From a checkpoint of a small image super-resolution model.
Model: 1.67M parameters, 32-pixel images, arch edsr, activation silu, depths [10].
Training: 32000 steps, batches of 192.
Data: trained on photos with spoken descriptions (Open Images, Localized Narratives), 203450 training examples, 30.2 epochs.
Rows from block 3, named by matrix and row number. Rows with one number belong to one channel. Each number is 128 + 24 x the weight over its row's rms, rounded and kept within 0 to 255. All counts start at 0. Numbers have three digits each. After the name is the row's rms in percent of the matrix's.
# convs0: first 3x3 conv (model.blocks.3.convs.0.weight, 96x96x3x3), inputs 40-49, a 3x3 kernel for each
# convs1: second 3x3 conv (model.blocks.3.convs.1.weight, 96x96x3x3, transposed), outputs 40-49, a 3x3 kernel for each
convs0.8 114:178129120132131130121114132169107133151111161169111168126108133112108104109112091124096128140153136124147131126137112107154114115172154094129126109115132092100109135132114128098100153118079108101124123082123129104122126051137140000095146051073118151105122131121113113148
convs1.8 119:117101111119117117139138157127117132136125104133167128145138117129127108123121112168147126152145132170144160106119076126132110126135122154109087152083114165156173156131132161122148110127158098075067114078069123147135104106107084040071100083103096111085141133124161154160
convs0.9 097:131163150122156141127136140128140150114097147100115141140144131141148127126146153125143128101129113078069085142158151143156127140146136105126124119151130120145134111119117123112110147135107118100105091076081123138125156144135125134151118121149102164170133193160139176119
convs1.9 097:110111146137137133111111122088081152100113164099139151116121129132127118139124099133168140114155123108090104147111109117125142110120146140153143144161152134126146126115145112118146132106152110137140112114116111080090148161175122109128129105146176110092142112067115097090
convs0.10 103:150114109118101100109096131144139123132129138159117138141144132149149144153157144193188161200194140136142141126099105140136113136133122131108122148127094110107109154107129117105124116093101117132113071055082124122140127078106095040108139127149172124140122108145094156184
convs1.10 104:128165131128171156154164136124108141124120131105114133119120107111118116120135132094074097112121116120120128151166130150155111117119132155173161141138152115117139096134108163154135142117140142194170161120064105102111098138130133120116112099125150131118154132155137143186
convs0.11 109:114165155129141113149122082095111129080108112128141118130121120134118124160119124107104108109085070156145110129128161129110139158154171126114116133157140133160139162131169160128131171184140123136128094127114119117106066154123145170150087090113101068106160094091136084142
convs1.11 099:139123147108107127132146129116152137117171149125138155116135127131147138123141112105085094157149137142177157084087115115122121086129098086131089106168147104150146128108083133147147149155144147164144172202174137174131127098127115144121128165141116097122131159165129145132
convs0.12 101:096099125099110132141133127126122144132108131137132118115116099129137112106121099090115102111080086145131107133148116114133146114131137176176192147126155162156155086127105105150163119133152135144123148195184127164156150174220167157112097144115138103114125129115170177140
convs1.12 097:169130163138129137130143130112110118128103105133118113096096131130131123153157141119079121096097155130120130123123100160143104149122113127101106137115146171111139158162126126111094116117104157154165064069117089085132134141130048079095126124098112114103131135149142109140
convs0.13 105:119152137106126148141103121118124101145095064163128061117133113108126114141133125114144124145156102128143142129138121111132124122126126161108129150096136144115144113091136111109141137128127168114145152140134125135107133107195070161169103200134121100129108101162115124156
convs1.13 118:143134119130105100101109091187126188196121179183120144134118124140147125121149142165166195169170190165147181131154124123149138125142157109092128109092128113117122130098164128099124141150128146137166128102131137134148114113091129108100123133134145111143181133146177159151
convs0.14 099:093112113125146152126112133132123128110145138119166146109131121115148156136117136111155166130145146144134131137138135144123126170135116092111141137156124122136101121130159145128124122126104126103119131126115150121135132144127151224160127130132059130171073101131131145158
convs1.14 087:133138144098141146127120102102105094114133130139173139135145121134127126139120139139102111124122122140150133130111127114130156094141143095112109074135100090149135094134123141161189157137160116127133118126173152177159124124109165118115181126127091106103110143130113145097
convs0.15 104:145160178144133148152143167119147119121162142099151136123119115137126143128115132111118109128149140160167129120099094131109122129118136131129133109113119094099105145122151133115130131108123084088085085083081123095081093099068078047034116053037119109156097074115110083124
convs1.15 121:118123132141144165137152136109117127151144149139120134130102117150120132161121134122095105129121123162158126101116132128130132111131137129138153099130152125098087161156147159129141135123113128158103093131123095126099125123132112152145082116136151150139135148140167177163
convs0.16 111:106145130108135125130111114131165131149130100160140091110112123103123116127141132112136161128151132118146151100146101106142112130115116114141128091126120113146108118105156135128174118118145134099116124139123130132125167092075119146113142187094112101123089082152127130165
convs1.16 130:144139092129137117106141119177208143166206145123145119129146129131151130124137131130098113145094138151115135110139136092148146109136112128130118146151126168151141136119111123128098147140140142164153142125130146139152091121119119157132162192155104118095126129132142172135
convs0.17 089:107122101147121098167130124101131112099121149168114152114120137105132163121124133129143133148149131129101138119106073112081055129130109132095137106133127110122129111113116139106101148170137177175152195157159175132158171157115169152169147149151137145151126126127085103141
convs1.17 095:128129111135158124141175146123090120161086114158120117109126155121103133090122130104106157125114124134113085136142147103126182096109162129136147138111117146093122052090116073120104130131082087131162143092108194127142122123136097080124111090112115126136120101151112125129
convs0.18 089:136144146145112107151144105107126103121137119145171144096122145146135147150141116082101123110110100145177205128141114145138115136166156135128111128130126148170147118124115140132097133136120163173137134142108169133123087134118146179162106069080160117138129119129150172143
convs1.18 079:138146161134131155171163154113142148104144159100112179140134108123138126123110100061114097114169105109153076175120134109106156143153150099148140119126138083091099089115118090116131100120109133114135131116122161130154129131139152141124117120170075127117122141121109123134
convs0.19 080:123103112102109117152131120114103119136137128112141143105149136103134133112124122132160119100155103109137092095091140101087121119108129113102135132110116142100103122127135160149145188148158108115121120153147109133145113202071117156132073095086133106120195102083154075078
convs1.19 076:152147140127121111135135114150138161134166201139172142139111172133149172113124154150111140156111117139083105156163131136159136131162151146125156150153132155143119120134113088098081113141135098109115107116129146155126113128150115135097136168129100158145090140183123095117
convs0.20 093:114145094163134110152124134192155190172152163146138133123120127133132124111130132102151117141173100074135086140118097100104099111126150108135142114132102127138129105131178114120139096133180148147131153158125101146173149143155113142067145157132141138112128101094087062084
convs1.20 083:100088134136103119137098116111123061137172126088126122125158123114139148116124155129142156095122154118087090167164128128163150124113126117110151108105110079082126112119093138152150139137130098078086158117092147125092116118119144146124151133123133139148148108125146108108
convs0.21 106:154114111170159156100105090144148134109135115120137107122137107127123124125126141130119117118081138131115131111108145139122172131107128135131116127144123119128129119133116134115131116082121099087136152151168133135123146183134164151100162149124113177108135154031134149063
convs1.21 109:147162135141161118117132102171128134167109114139106113128131119112121116135136115173147135146135128120107124099136125107124100127176144125136124141167123126106123109129122142131108152120106148134138142148099173148123132153169171162142163108085099147076088171067121135102
convs0.22 101:161167150150167146150147136135087127163091137146102146104136137115146120122137102134105123120137094124138094124135088122107110116091120173121086102141129144137139106129148137187134130164137127124194149159143136143147108143122133160154110156129128133132079171149096135166
convs1.22 099:128118105091094088116117130132131130116124114128119102124131134104124122123124125151141156148115115185103148143124130141129117081133099131089110135154153147142133151127119088115145102119126176153142065108105089089069148161142124110088131106109123116130133120122124113146
convs0.23 100:119134092127132100090098113150134174116111152111114151148145109145166147118122131139173121124141109122090090154136153124116114135109100147125110113090107146107137119130141123151162089089108147129127166164147167171186169132134150133143151173152142121129096101160142131164
convs1.23 100:165155124153160104167158149134090108068032086078068094124110133133114127150123119114113146110129113084093099138093121115087110108107081148157130115132141124125124174130115184154106186188157101117121111115094100150119112134140136128161113101105146117099120108098131111080
convs0.24 087:152145135135140139122127106127100154114083146149112114113133124090094112114125121096138167136125120160141149108131149122147166141191166102083115183149162140101124107117123158147144104130134116140101130138121141136117101137148101144132081110097125041063161079088061068108
convs1.24 087:110127138124107100157115107136173147122147143117141120136137119134133112139152144121116106143172162143109125124124097118120088099113130152110152129094124116102115149131115120073135105078120176120128084090144118134162170150146179158147079074132176214168149177140104127101
convs0.25 097:115119125096106121112117101090095136104091114127102132141142140130135144149146140152108113110097137114103117125142146146157147134148155139086135152085090148146143108113132117117122155156141139129125155172158127127107184154080142150124145117118097133178124159148104130127
convs1.25 094:134116152112121167135137153106111146104087127083104119107110125107110124113109107133115127122130159124112131097110119092124147081130176113115095112126113098148112112130135102121125123140136117115126112107118102129119157136150120102126129112148115113127131129142122124126
convs0.26 112:122134131145157133144138148155102126233153146140122145150143142160151139170155154159169157137163127156123098137178121118154135102101137108100119084116110144146120132124110152164124112094093049005089138149132085092106128097100080150123077126131093096122104116123153136142
convs1.26 123:142146149141127117120119108130151132087093126113101093121111127102099115128126126114110110143116093130101121118088116134135111128169123131143140132129097126129117163153130154168135131101117162209228160214185117062063121151159170169161144115126155144119152120082106129142
convs0.27 097:114134139081126154136148136129130110108137109105136087137143153134130133140136135122127165145109147158142170081105106102121141148139125100108117122139148123116145109066112109081104095105114127157136109078098112087110126180190127155171157179138131174141108124115100105133
convs1.27 086:131093112119078101118099160125122124126109123153158161151137143134126111136134136127155092105105078136109078132163124150116102146087090100132132104149114109143128117152154066061114088072123115118112092118132149169176100135146106107123134141146122137113130135146085105132
convs0.28 106:115157162091142131137201161099132119089088139091100143127115138117123128142131142100059121120130163134130147127111100135116080113110103127108117136142134127113114146129126144109112116121111133105116123129141128136107117086060149103077081136141108183151137207173073064080
convs1.28 105:168159131137134119142160151146105125184122097174135092121135136135146124132148121089101110104108123093081103136142138135162133139156142145135148131134160132140132085101135109124116190171137071098160090074133131136141115140146092093142128122131101098112158167124123118106
convs0.29 084:140152126150167145122120158152124104147130085131118091102112119112124109116127116165179094139131055126090054098138126120136122138119135095152132118167105143145148172154104157134123146139124151184143125147100147165150090161155083138171129150117106122095089085120085116167
convs1.29 082:112124104115138105145125111157135123125139129114121142131145135120141143131122125188140175147173137149139115140181137140159112116144147103081083107134151083118122091097110089080091079057059105110093059080100123131156112108115124099118116083121143144128162165129125115121
convs0.30 108:155141133160162163133147126148169142115139113133196099143131146145130137159143140128121128139145118124119104144119097109138134144174185119117133148155116118139148126101101125089096173186158061033089058000001076066082148126121146094092167096096116131134152134123159151154
convs1.30 128:131126138098093104127124110124108148110079128141131096116131140137133136124122118148124127128131140110130141169149096162169140106124117121113102128139143125139158137140140088079126073067097119117126024004067110099115112119129094105134080103131120122118112142161137132145
convs0.31 120:118122109102091107147100108122121115100118139127110116134138126109114126139119125136138145148115129172168173113104119115120117131142143137115114120132150118105126124118148151107136105116115144149143095056113149069097107095127176085110130106121125109130153119157144146158
convs1.31 124:137128110157172128122160148119109126123085134123124136139127120144127134125135138099094087102055043118082059114128123131117122136117131124122107101094097085112104182209176124111094119108099124122106114103084120130136095115122129116112129116134107113109094099127138118132
convs0.32 108:129118145127100154119144145101120138137120140120124159137134122124123129129112120138108118071082116118145141105101111140133140118116113142133130150114103167126115120143114133134121122135120132137118161151136135116125119110135094073107084004145113090144188115122171082124
convs1.32 114:132136098162127084113115115128144098109144134089113157076128134097128147118122134133101127147114115125131140084111147103103142125112164169201120131185094148167106131117146135157129139152132140105091154178133110145105157064116138138147154176173084129131113144140127151112
convs0.33 098:144151144128146162109105101132126138137131143104138132122143143124115135132143142094090118128128124102171149066098112108135160149160189122118147139127140174129141138113121121103070109119113130133119061058074073109116130146150154144126133155199106135132113118126119113137
convs1.33 081:155135148158149126093097069084102104135130116088087075112125113111124099094107118102088098122114100125086081100130098125134105106083090125141141106122124114126100132131111165153138123115099107120149127136177129160137104134118111125123101098098102142109089121107127135136
convs0.34 107:143118127169121131148110114184127140160125150132135146148138115150136137139136146121152139148175130134177109132140125133108101139126122118089115120120114096088087132128122134109113125109102064066057078063059063038075118080095152090093141061120088089123118134120164146131
convs1.34 143:131128140134134125140135136116179141103167145113137143115135131132129127128150143142144157130129140153143158107088136131115156134139137138146127126166131105121112117115120123150164116128138060085113178244231117154133113118114150199161141208175118130129129150126156159118
convs0.35 103:107150125121139132098120137159156126148168108132156115153144152154154154154156156133149144097139120118124122104123097122091136151104133134127083114138098154124113136139123145154134117094136095080037153184123090107129161153060133159094154171151140142106118148121125117138
convs1.35 094:131138140137149155129120137122127109116139138142160162132125118117102109138112132085131135084119092106114116111068078142126081135145100158092095170142089152179148134132126136123128144107101097159187112115184106090109103125127154121134178115124135138134123115118136118140
convs0.36 098:130138127119148148166124146165116124136065101124084112132127131117125134139136158090103107120148143170159140116115105122104090118087101179147106143126134121097119120124115107085081111092086125108129117082105110104119124049080117120160157153159155149124127098151147078123
convs1.36 095:151118141134119115110136122124140167131140151138133143111117132125148136110130123132120129102098120103089121143161144152170129156194149130103120167138124150168151177164138173143129149133148083099130111096117128101100120138147067070112097080141127120120145155132134167132
convs0.37 097:100094134136140102143198150103139105094124105088128081123110145127125133135147153142124110130135091097113094136117122139129136131114155155130166180170154150162141134146113118169155142150177128109103111109074121124113117090131138125200147130142112091149076129170108142191
convs1.37 091:102158141093162149135120129152160123130135097128111117129136136099105147138124116158170158130143110123106105170180184105139157096126128089121112125150122089105100096129141115155121142157128136100131128124128117105115103131166143123106197159126087135113097143130076122131
convs0.38 111:161133140132103126133141133131166149130147107136171098134116120132140122123130127140101110112135168117185166138193182134134111112072068122131111078092120084063085118099115130133136134121131145155149114100069113129105146150148145112072149168164117164160106137148118127119
convs1.38 119:173128142149123140141138138130106126123091153091063137144112132127121120135119125157090126151102137141100128073057111125121124100093100133145139114127140135146159165203170142179131179187158179200165210241132144180138115113128142137135131116130131125140113115149103084112
convs0.39 099:180163167127097131154128142137097122128064100194109136133139130124113128134112124146122110129123159097137164111113130113126111127161159111117141121114116149128120157154136182134134120121147117161165165173165132114103098137126192152188104095241098100100169144083135101046
convs1.39 088:116126131124128107102129094185153132167174169147138152141144121158150149166164145129148146167149104155133106101103129109130143116121148152149139169164130164165154118146177149157165096088132182116164144118114172147126152140162161118096143140151138141089147153095122148114
convs0.40 103:117133119113122122115127149155150123109135144138121144136129141131125132134134126146124128149119107125133132105111120145132144123130147095111093113114079091097113143135110138128124126120134143178158148150162162096123067109060138100109107064100102118106118119121124097144
convs1.40 107:114127122125131129102153159110090102167135150131122129133141133156155134098108116142142117145121117119107101179145128156139135129126137136111156174184193144174168141145138156147147138148120129067070133130113171201177085111092124115119157173137127116147127137147145129111
convs0.41 104:073105074095097091110092069135145140097114097117133078141139148128130131144133145163141139154131151143127127104102113134123122138115103147126097140125086176145084126146139124123132126121120124112116165168160135121109180160149156149113162152135119133094156130111118109097
convs1.41 105:078117136094121128131120108137144126134140128139140098139133130121133122126125136174197137164178116129123103146149160125127140126114133129158157139141149132098104076129147112134147098109106184219187152132129129123130142139123144134142127122134140155125129136131125135095
convs0.42 108:141147148128127135116128143120117100133142107112105119114115133124123155135120142142146151121123138155121122108121132160123120137136120151127118163121121168140116127144143115119115122133142157167129118127167150110131160208127092121190119064215140119144125097091197142122
convs1.42 114:130140131155144151117121143166140131163182165169144145105118116107145143127143121121117121128132122095134112125131146125101118116125106153190155153143137170150145158133147154155168169191184146104124197187120109148168138140123100136130134163137077095102108123115130109094
convs0.43 095:138128112092122154103160161124149112147143138153164166138144158137126143157127138129124139124088130155166141108095104141133110132136128135128140098087099067118125125129180158143166121121116107119075165157134132100092134126134119156109148099153104099124102103138114105125
convs1.43 090:126111119121093126124104127125146128110109109136151129118105089138125094156147143112088127099084120108121136105131130102134130121111117138139140106124169118152172118144163108077102119098084103147143127115118157137117126130154130144131150147137133114110178149124171167131
convs0.44 099:115062079132100121147101107137137076130152117137134121112131164119125122120130122117101113136136107154139152159111102155137083160133141112133130143153125119120118131103084124103043091072040116104140119078064164136097159124129152137140143147084132141120099122113089136145
convs1.44 085:117091075123113096140147099128078137137112137117101129120139162133129146125125122097138145105118129096124101149204163089164135102122112162147130136133155144125140135148172095089125111067120090129139108099103119106119130162144140160087162133135137126136145107113105106109
convs0.45 103:188166156128138161132148149148155116125145121123121123092094090100098091101108123149100111109082132069101143116152142140180144150169152179129126152142113124169157130127102133125115111140105099133111096154130105113123117164148157153124127120113125168158149164150098110145
convs1.45 106:153140138144094086128110113141179138129125107145114126138122108136157114126133120134125161144111140144100115129085113102091099139137136098132113124134094153111114133138143157173151136146105132143144151146140129134132097122138145164151160190142137117171118120163134115126
convs0.46 096:107097088112118133120131136131123120126140143085123121138131149136142136137151139116132144138178153169179107102125116133148137113148135145119129155145119123160167119140117141173152104141144080125119113173174087120099181193187124154231195126155137096108138120100139181177
convs1.46 096:162131165169173153105155141091086107126110111101108111117096117130127125108114127125085098124111102110106123080072101133124139100107133128119143105108130152143168135108135172170152127164198144155127133160106090130098126125129107084113079093137139113102143106121150106144
convs0.47 101:127120111148116111174122109130081114142101131148121132115134138121141131139148153163122125160156158086113129079121141099112151101097147154125161150144153142118137113118078114113086142125110145166139175167117154137101159147132143162066138190135093129096102135087102117100
convs1.47 089:169153162131123151142150142153131152146134139153123120122133116140122122133125115083119133097141146104141141111151119133146083135150088089076098085091112084097106116139126121151140126127119156149114104123114086113086133173164129128146095103123113150140130138134106126164
convs0.48 107:125142138139104110095097126176139132147131125134143121116101127120126135131165155166158149123172151139173161146170144167161131129111123096116121128126130140119135125124130140149113108107105116142137123122122077073088112142144143121176151114159133105119115120138108092148
convs1.48 102:154159175130144181114127169130117129131128168134166145135124129126150151129134121132136130123142131100105138121058111135126136118155148134126122107126130094118134132146159084143158112109128168247208117172158042052073104110094129111105082102120120123098146129126127123131
convs0.49 085:112115150120129149095131116152144159154154158119143148156118110160141121155152119143172150126190141132203111150136139106094130130119120136141107124095120134100120132110117130138160106126147120148106118176145103095123157128060183163166139135149084134119103109120095112129
convs1.49 088:138169155108138125100115130125118139116091110139063075108136117117120133104116114154111154134134172085132158123131138135122134135146125114130143102135127112139106110123128109120136135160166149117124094100115094098092130142153097146141056116122135102121129122153142153177
convs0.50 120:139078081122108105084099108162127118128122116113110138148145131112137131106116121167181161127102146096070119087090143060064120108090139141132146156110134134134167130131114090090129113120124149153128143139136136133147134135134144135139134159130153169121112127120127144138
convs1.50 116:152164144118130115157125101145132102163153116132150137132141117138133100130135115149084079148097101133138126116109111135133130116113139120133094120181186127153161118087124168078127169129140122115154138079086146132105101090097115111122125158134145150113142154136138144133
convs0.51 094:163148110138109092148124139136143167149139176133119183126147140121135126148150130137135125132131125104092105152141148165145139142125149144121129142098117141125139152131152127125166126143168094104121095092119093109139133146189125154146129156158147120140130132142138136116
convs1.51 110:124132127137142139134149150135164151123179194134130162113132132135135146122117132108123137102126113118138123084094113071093126098123103116099162084076125131109140114144127104120098136135090104156159118185182167149119088134134097125121136147123144148131118126102131129090
convs0.52 087:162154123144100105142126132152177143131191133142182117138134135139143125117121113177184151165132162125072128093095120122135144154134116060086069098083105113114122123128128101084137114120134127094116149114125158106105148154150150121114115148102114106065125125082123125099
convs1.52 090:135151114106102144115093130085098116093099115088095107125115122129115114133127113115120107111140113114116109159135134155144121171136145158161166131142130161152144130115111140132109105099104153178177151120100106082102120162152123144133115119122172151134171147121123131105
convs0.53 096:120118127118123137122123142139117104135145117136157152110116132120121147117118135147129110117114105085125100111102120116081110144103112111121118102102121111127117144165138126135123115108104102097112079082097078100136111188112132144051172143154085231167088205128108150152
convs1.53 083:134210138160165116119139129118133092126148092131152107110131145101107128110098124159156147144150131139163122161162124153133114141130128119136119113154134116147132121144144139127147129155147179105094100068101113105112153096136133087184079092144122127125095177176108202145
convs0.54 085:115137118117145136154131111130145121132130115126108118110114105087085116124112121131154149132140177150198153151145139128078072120064048082113145119130131137110109128124114130084095110092099146195175125155176111099137091155162124109130140153211111126158128080148100043130
convs1.54 094:123074091128109095143148140156139135169147136114075069156184153139166166106126120123066109120073128131084109137155172160135150114092082143107120174143114192148128106135153105130168106098104144141167119098087168112135106162135120171136142162127168138175159145165140157155
convs0.55 092:131140126118129121125129125168122137135125107135168129118132135112128145120131166145168133150147164141163150114119123122117155123120151085147155089101115117067105167140103145131136145112139075085059075120094141131105096076119112143139186119142114151161107118151079079127
convs1.55 091:138156181130119162109105101092162137077129125111146101124132150136137132129148157212142146195124132171154139097098155103114132088121153084145088066164098094143113122131145112087098131113142179139128094121146091151167146108145085073124087120163107139126107148149129144135
convs0.56 084:111121108108100079108117110136150143168163147151167140137138125143137128123113103130109109153156161101127136116117140115102100147153147124139167121131108144165125112140178097103159117115170100136112139167138149139070122107107111152136131128113151113137164139144129121119
convs1.56 080:136147113151143140103099121140131083099106138134121149115124099114123097142137123120094100112108096116116113120142125105145128109138128156157141097126122078098110161122135124113095138095071132127096119125111131129143142156117115127131116151143170122135171152160147166174
convs0.57 096:121145144094110101110109101129199175102132120189153116120133127116128117133144133114103112121118127142148153144110118130146147142193190113116122108122130116110100135153152100104127140192176130121088189121105116122121131143112123097081102166136106097164102099118098091086
convs1.57 097:108141161067113133115124104135170189090105159122125114111114138102098101124138149109085093127128140093090152151149123159164130128127142153146151147138098190159156158168154144157152106106112143189168089132125114141120129149113131153119134140110137139135127135157172180167
convs0.58 090:143125150119126153099116148141126106154113104154133136141126132137136133143171146113093097126162137123149138132152135088112115109104109146160157152153167137106132142159102105104092116117131069106102049070035097099081128127135180090103173129148146155144168138206128114189
convs1.58 093:121109111093110116096102121112140096105147115127144124121108115137112102128129134108098143164128157178143202097121133106126158100114146138110139143114136116112135156156115186161155146164176144150125154198145124179139172147109175116105146133131173104078186101107179125139
convs0.59 100:128130160122157157112152212115112096114141112108109116131106114132114126129128119093136108111114080192117068126125152139115130111116114130151164135122145106142155129110132103120121125120127107132094101144123093130107139152123095127177136166146173091120156093124139142141
convs1.59 092:084086167096091151118085147130123111137221130103174147121116127119128145123113141148179164155137124200144127139136167155122174158124169149145116147158125112172122135124136173139183092080163159107120168148144080120143183113158141087146124105112107129133120128142090148152
convs0.60 119:096086140136111104113106103125096130118111149122118159139135144150139130144136132146136141118164168153176165157118119181141126140134137159125178168148150161146148120114120113099091136091079144127140137120138143144141131105129125101120138112114121107103099140120104162121
convs1.60 119:167135165174108146114100131113161149114165154135140143134147127121116122107121121093134093108208135109157128151131127128091103175103141125126106131121126134111120116134123133151127138118111161118110088098112111108127125124143119126106131153107107137144142163145156164173
convs0.61 102:099104113086098121089104142141127180130111155135116151146136131125123106123116107118152143115132138124103138151131107159134120148132101163150142154137137136102145103089103128113103146129105105141160130143139157154147119121106098139123119136110120125134126128141152134153
convs1.61 116:127132102146147125121144149134151158158185189124155194141157145137152140127149145121131115134139102144165104098126108119142100137133117106090134132106166173141170133143130093118100102116112096107084095145098112142142110123117135123101120129126119141126110132122112130117
convs0.62 100:142141137130113126139116158167095148144055116161040105133156156132135153140135140102098102091085079102129110131127117184192137143147142158153155162137143149130131137112121150099087171135094119135126136100093157152100167150129173169131133136115143121180165122179172136173
convs1.62 135:100124161113102147123108147093113119114084111112103099120116134111112129120118117165161138146149116122126090122154130118125102113121109147167129132148154116114116098122117106119087128120102114136114118098119121066127137143117109136148115097137113108118115126142126119127
convs0.63 095:150122136175130126135143131106127138070084130090098120137136130115129124110131134135112086132123113109101107115129145096150170098137170145157176128120181094086158137141097133165155135161151137150123144123165156138128174110193134082166124124134169125122092069159099106217
convs1.63 079:157147119137105106131105097118125158093165170134172143122136148131131141151138152148111089145118114153111136105168167114143174113159155143164127139149091148174111124116153113110128117122135113109105107120132132144126152159191153119146132118128129106092130090126116116141
convs0.64 134:113131115099117136133117120098124123111093149125106140128134136121121137146130127114093116138115096145159084166136127161149111121145167121102102146159121108186154097103144137100091144137111128137160111101101154140119116101125110140158134150116132110130150164148103169137
convs1.64 110:144122098121131109113144133120146146112163149109126126116127121119128124130145125139125093145143128159182138097117099088134106116150095089097069087148136116122103174152159125130133111126132177151195121130122137157150086089116095092124104095096106140113109146115102114130
convs0.65 117:138127138141118105149151146131137118139171118125135087127106111131115118116130134132139106142159145120158161154143161160169161166164165161169134151159123136117111103088086132136114083079065119095097114106101133130121127126137173141173125117133162172095149172131105137138
convs1.65 115:136130142128151151098116140138109145150139153161121138127107125126137120104115112135113125144127156110110141114120112172194140162155142114129148151149153148120130162179183168186166161161144171178148136155120104126109130110122097089111111108142143121134169132134165150155
convs0.66 099:093113141109103102122099105180103140188103100146091083142161132152175138127153143130177130082140144131177174114137108137147123129149125120142164109114140131145169078089091095117103133159081157127128143146129102150100133107165147157153110126124159133186141114211127097156
convs1.66 085:124132102136134116116152157136112144161110123160123142131136142113117124125118120117128157121140172096143139129124106142133089108096117101092122124113132106081122169141127190155098167148108180103105149093129102137170094141125102158152143158110092149139111139130098111087
convs0.67 089:131097085126151106112117090163127110171145121159124135102127128104114133109113115141104142115090145157121121095134127140156121141152124105100141114119092118174114133151154128152158138160129131141132125165128169186116077156152113146124144178124178145138187128107161129119
convs1.67 083:130169184147147133132127133126094109180117096198137119153139145147126146138140152165102111162054093154064105129152099114142112097131112124140119123147110121137153110126165114108140118090107134101084088066085122123137117106098081111130080167140122125120116142168098111108
convs0.68 089:122112121124135124127143138075141135074130089068115133140124132133113116126110137176198158164165147180126093102126124125145164078104101116142153114117112118132118121131116150186161137176144118108105123149133116178186186137134129170160174184124123109088098111124100116136
convs1.68 085:143157110107125115148157142087120125077150155105136148109126129133126146106136118138106091121076053140100085108093104137113115110130130129136093146146124154171137169135146130089110178127151087097097110145120133156152091128171092120124146138124139119128160176157159152124
convs0.69 101:126121134113128149131132106140116144126123143110145139147153139139153145138134162115137135097157106114098076121121114117110166114139163138113124124134141176143109097126145117130119141111127104091080148177114127138101148155144135156099158151117106182156133181123139101117
convs1.69 087:144136175168138153127116148119156117127163160107134163120110129111141148107133143179164206119165165135138140146148141123136139117129136168149143143114126133130151142100120146114160134114135121117104154147130140160126146142132123108124103122123105125138116113120096097100
convs0.70 110:136117111117142174104129137075185122079195136050107142139132134124130143132127161141121110120092102128101075092091164112133154115134125162150124145094103143109119135115126130167187134150120135119100071123177154138092137104121143057142142130157167161157169101127161121152
convs1.70 106:135109123116134148099110113065106168065180158092159165133122130121137126120137137162159135169131118167148155125132142201153121219158135102100092107106081113127096147126123162125127091087120161148115096130092105123129128110118116109090124120135161112101152100094119103119
convs0.71 103:132103097164129099129100092147133151141124147140120163127157142128128108140143112131150119125136123126134133137134119156161120140153144166130123190121123159119136147123119110119139098117126164107126170151152140141128153066175102087128169147061255128107190095111147139112
convs1.71 092:195179170154157131137155123123133118156154129159152158117125135147119111144156124146117104137121105145146139125128101116123086115116113102108118104149163114165142114126137114115128132101099160101111148113134142109089122108136124100116185123119100145125111164155100133130
convs0.72 100:119147112110145122119132151142158119068114170107114166131139137125150129101113093113150113131120093169139128142100152167122111146111095133132112129113095137162110106138145093107112139109107074176149029101102135171178087163208051168152141188100154094139102124157152183154
convs1.72 096:114132130130133134110089119115123129134102114104127122133141117127127148129128130156166155134113116162150137111109131128117123168152111125144117146129089111141117106117073153158094148127118140113128228151142177118151132119109173112091190131154128156132128112105115150109
convs0.73 100:110091096143125145121120124113139132089126122113121109140139113143140119119129125134157092118123095094146164113095125162136133126110095147164171124137175140142164124109112096117103110118106110115108136134147143149146169125164177122128194159159141108117143105115154133136
convs1.73 096:120155122152180136120128081134155122114163168114114134114134132116116127117136139117152130123160146134172126147132143149118143150111141157151119129100119113082094177162128175164134141154161160108113141135177134125160129112107137118116149120131123148147138134129135146113
convs0.74 101:114136149107117136092093109135107104118075082145071084129143132145136115141142112159119101129103064143150131150148150112124131113131119122115137101115135109104143124103120125120113137157132128124152096116158129126145144138143095106155192180154127111127128139143101108130
convs1.74 095:124106126127150157159134144120083097148117121127142134108119121134142111131136118119141086093109094087090098142112094123117100132106111173155114141129104117116120154136146147146139104125179142124137129107112095101130187158136146122086134125083132153128120110075123106075
convs0.75 089:122102117133125115134105068114102109105122108074121097135134095120117117102097104103117110119104086156121098129114113123095137115093122130120121115104144165154137133110093104134113151151156177133120142111116136134127104080080123173141080184182140089102168110163144132125
convs1.75 088:130088129132139122136141130122122106125095127146101129140129132125144118134144137158134142188105138153087153105117126123111144166153140143104121160118144119072116134155130136143120123138103181167168144136133125129111108127134173159125134125151133122118152119107149094097
convs0.76 094:105113139128130159138118106124162154123125103141106091103111128104096109129125131180109116136096109146139143101145115158183144155199164113106117101140114120122096116080137128106131115120121121100148117082118137101117133130123146088145142086140084077130112083068167125121
convs1.76 081:117148159130146172104110125157164156141147120147142150153126142144126143122140159132111094177115077160126092123128123131131109100094088138197172120147145149150144131157124176179110124157104123129101122119133093117117124114123105113152087124152150101110159141139172178176
convs0.77 087:126133121146142140103089100098104127089101113077122128104109123116130126134130148148112108132102113125128133134160144100117132099118115080102116116148157108136132153161140167195155164199172123106149133115106135148143136029131120078085165157159110080102101054113101082109
convs1.77 081:136186132090114113093127138133152093138159139112150142122111134147118146129124154143112104107065071128114121166127153150142143169146149096149133131140158142150136087056116101057065113100118151125112152134122110129141153158142146138118106104134107115152118126171154176164
convs0.78 094:118174148088131105105120114093091120090108137091106126120125109124141144129132140113124144163133121211119121087094103097087087115121098136155152109094088142143130132144150122122115099098114125100113108145143128124113131116153140163172099130125183155130149133121111112122
convs1.78 092:130128152149145143124122117121109175155122166137092177102127120121111107125116129120126129151123114182162170165168160147137134132158141161145172116076159103097124153144122143108101126124143108115108092081108102112132148122141154122117135128162124092109125108118112125113
convs0.79 116:109132127099104117134134131139106139137114128128115135123121118148145137122134130133120114127099103142123132139147123146122133129114126150141132118144136142163151121126122141155131127092088063077065125159144098081086075145150099101060096032000085126119080202116132197137
convs1.79 127:132124109108107105113123125121124107137143084122129144127110112123139127131119113100115140079095111094103095116106120116111159132140145093124124134146126150135123094087108105141095189193129031052081160186139155175157084098131074088110233221149112093139153170158120098109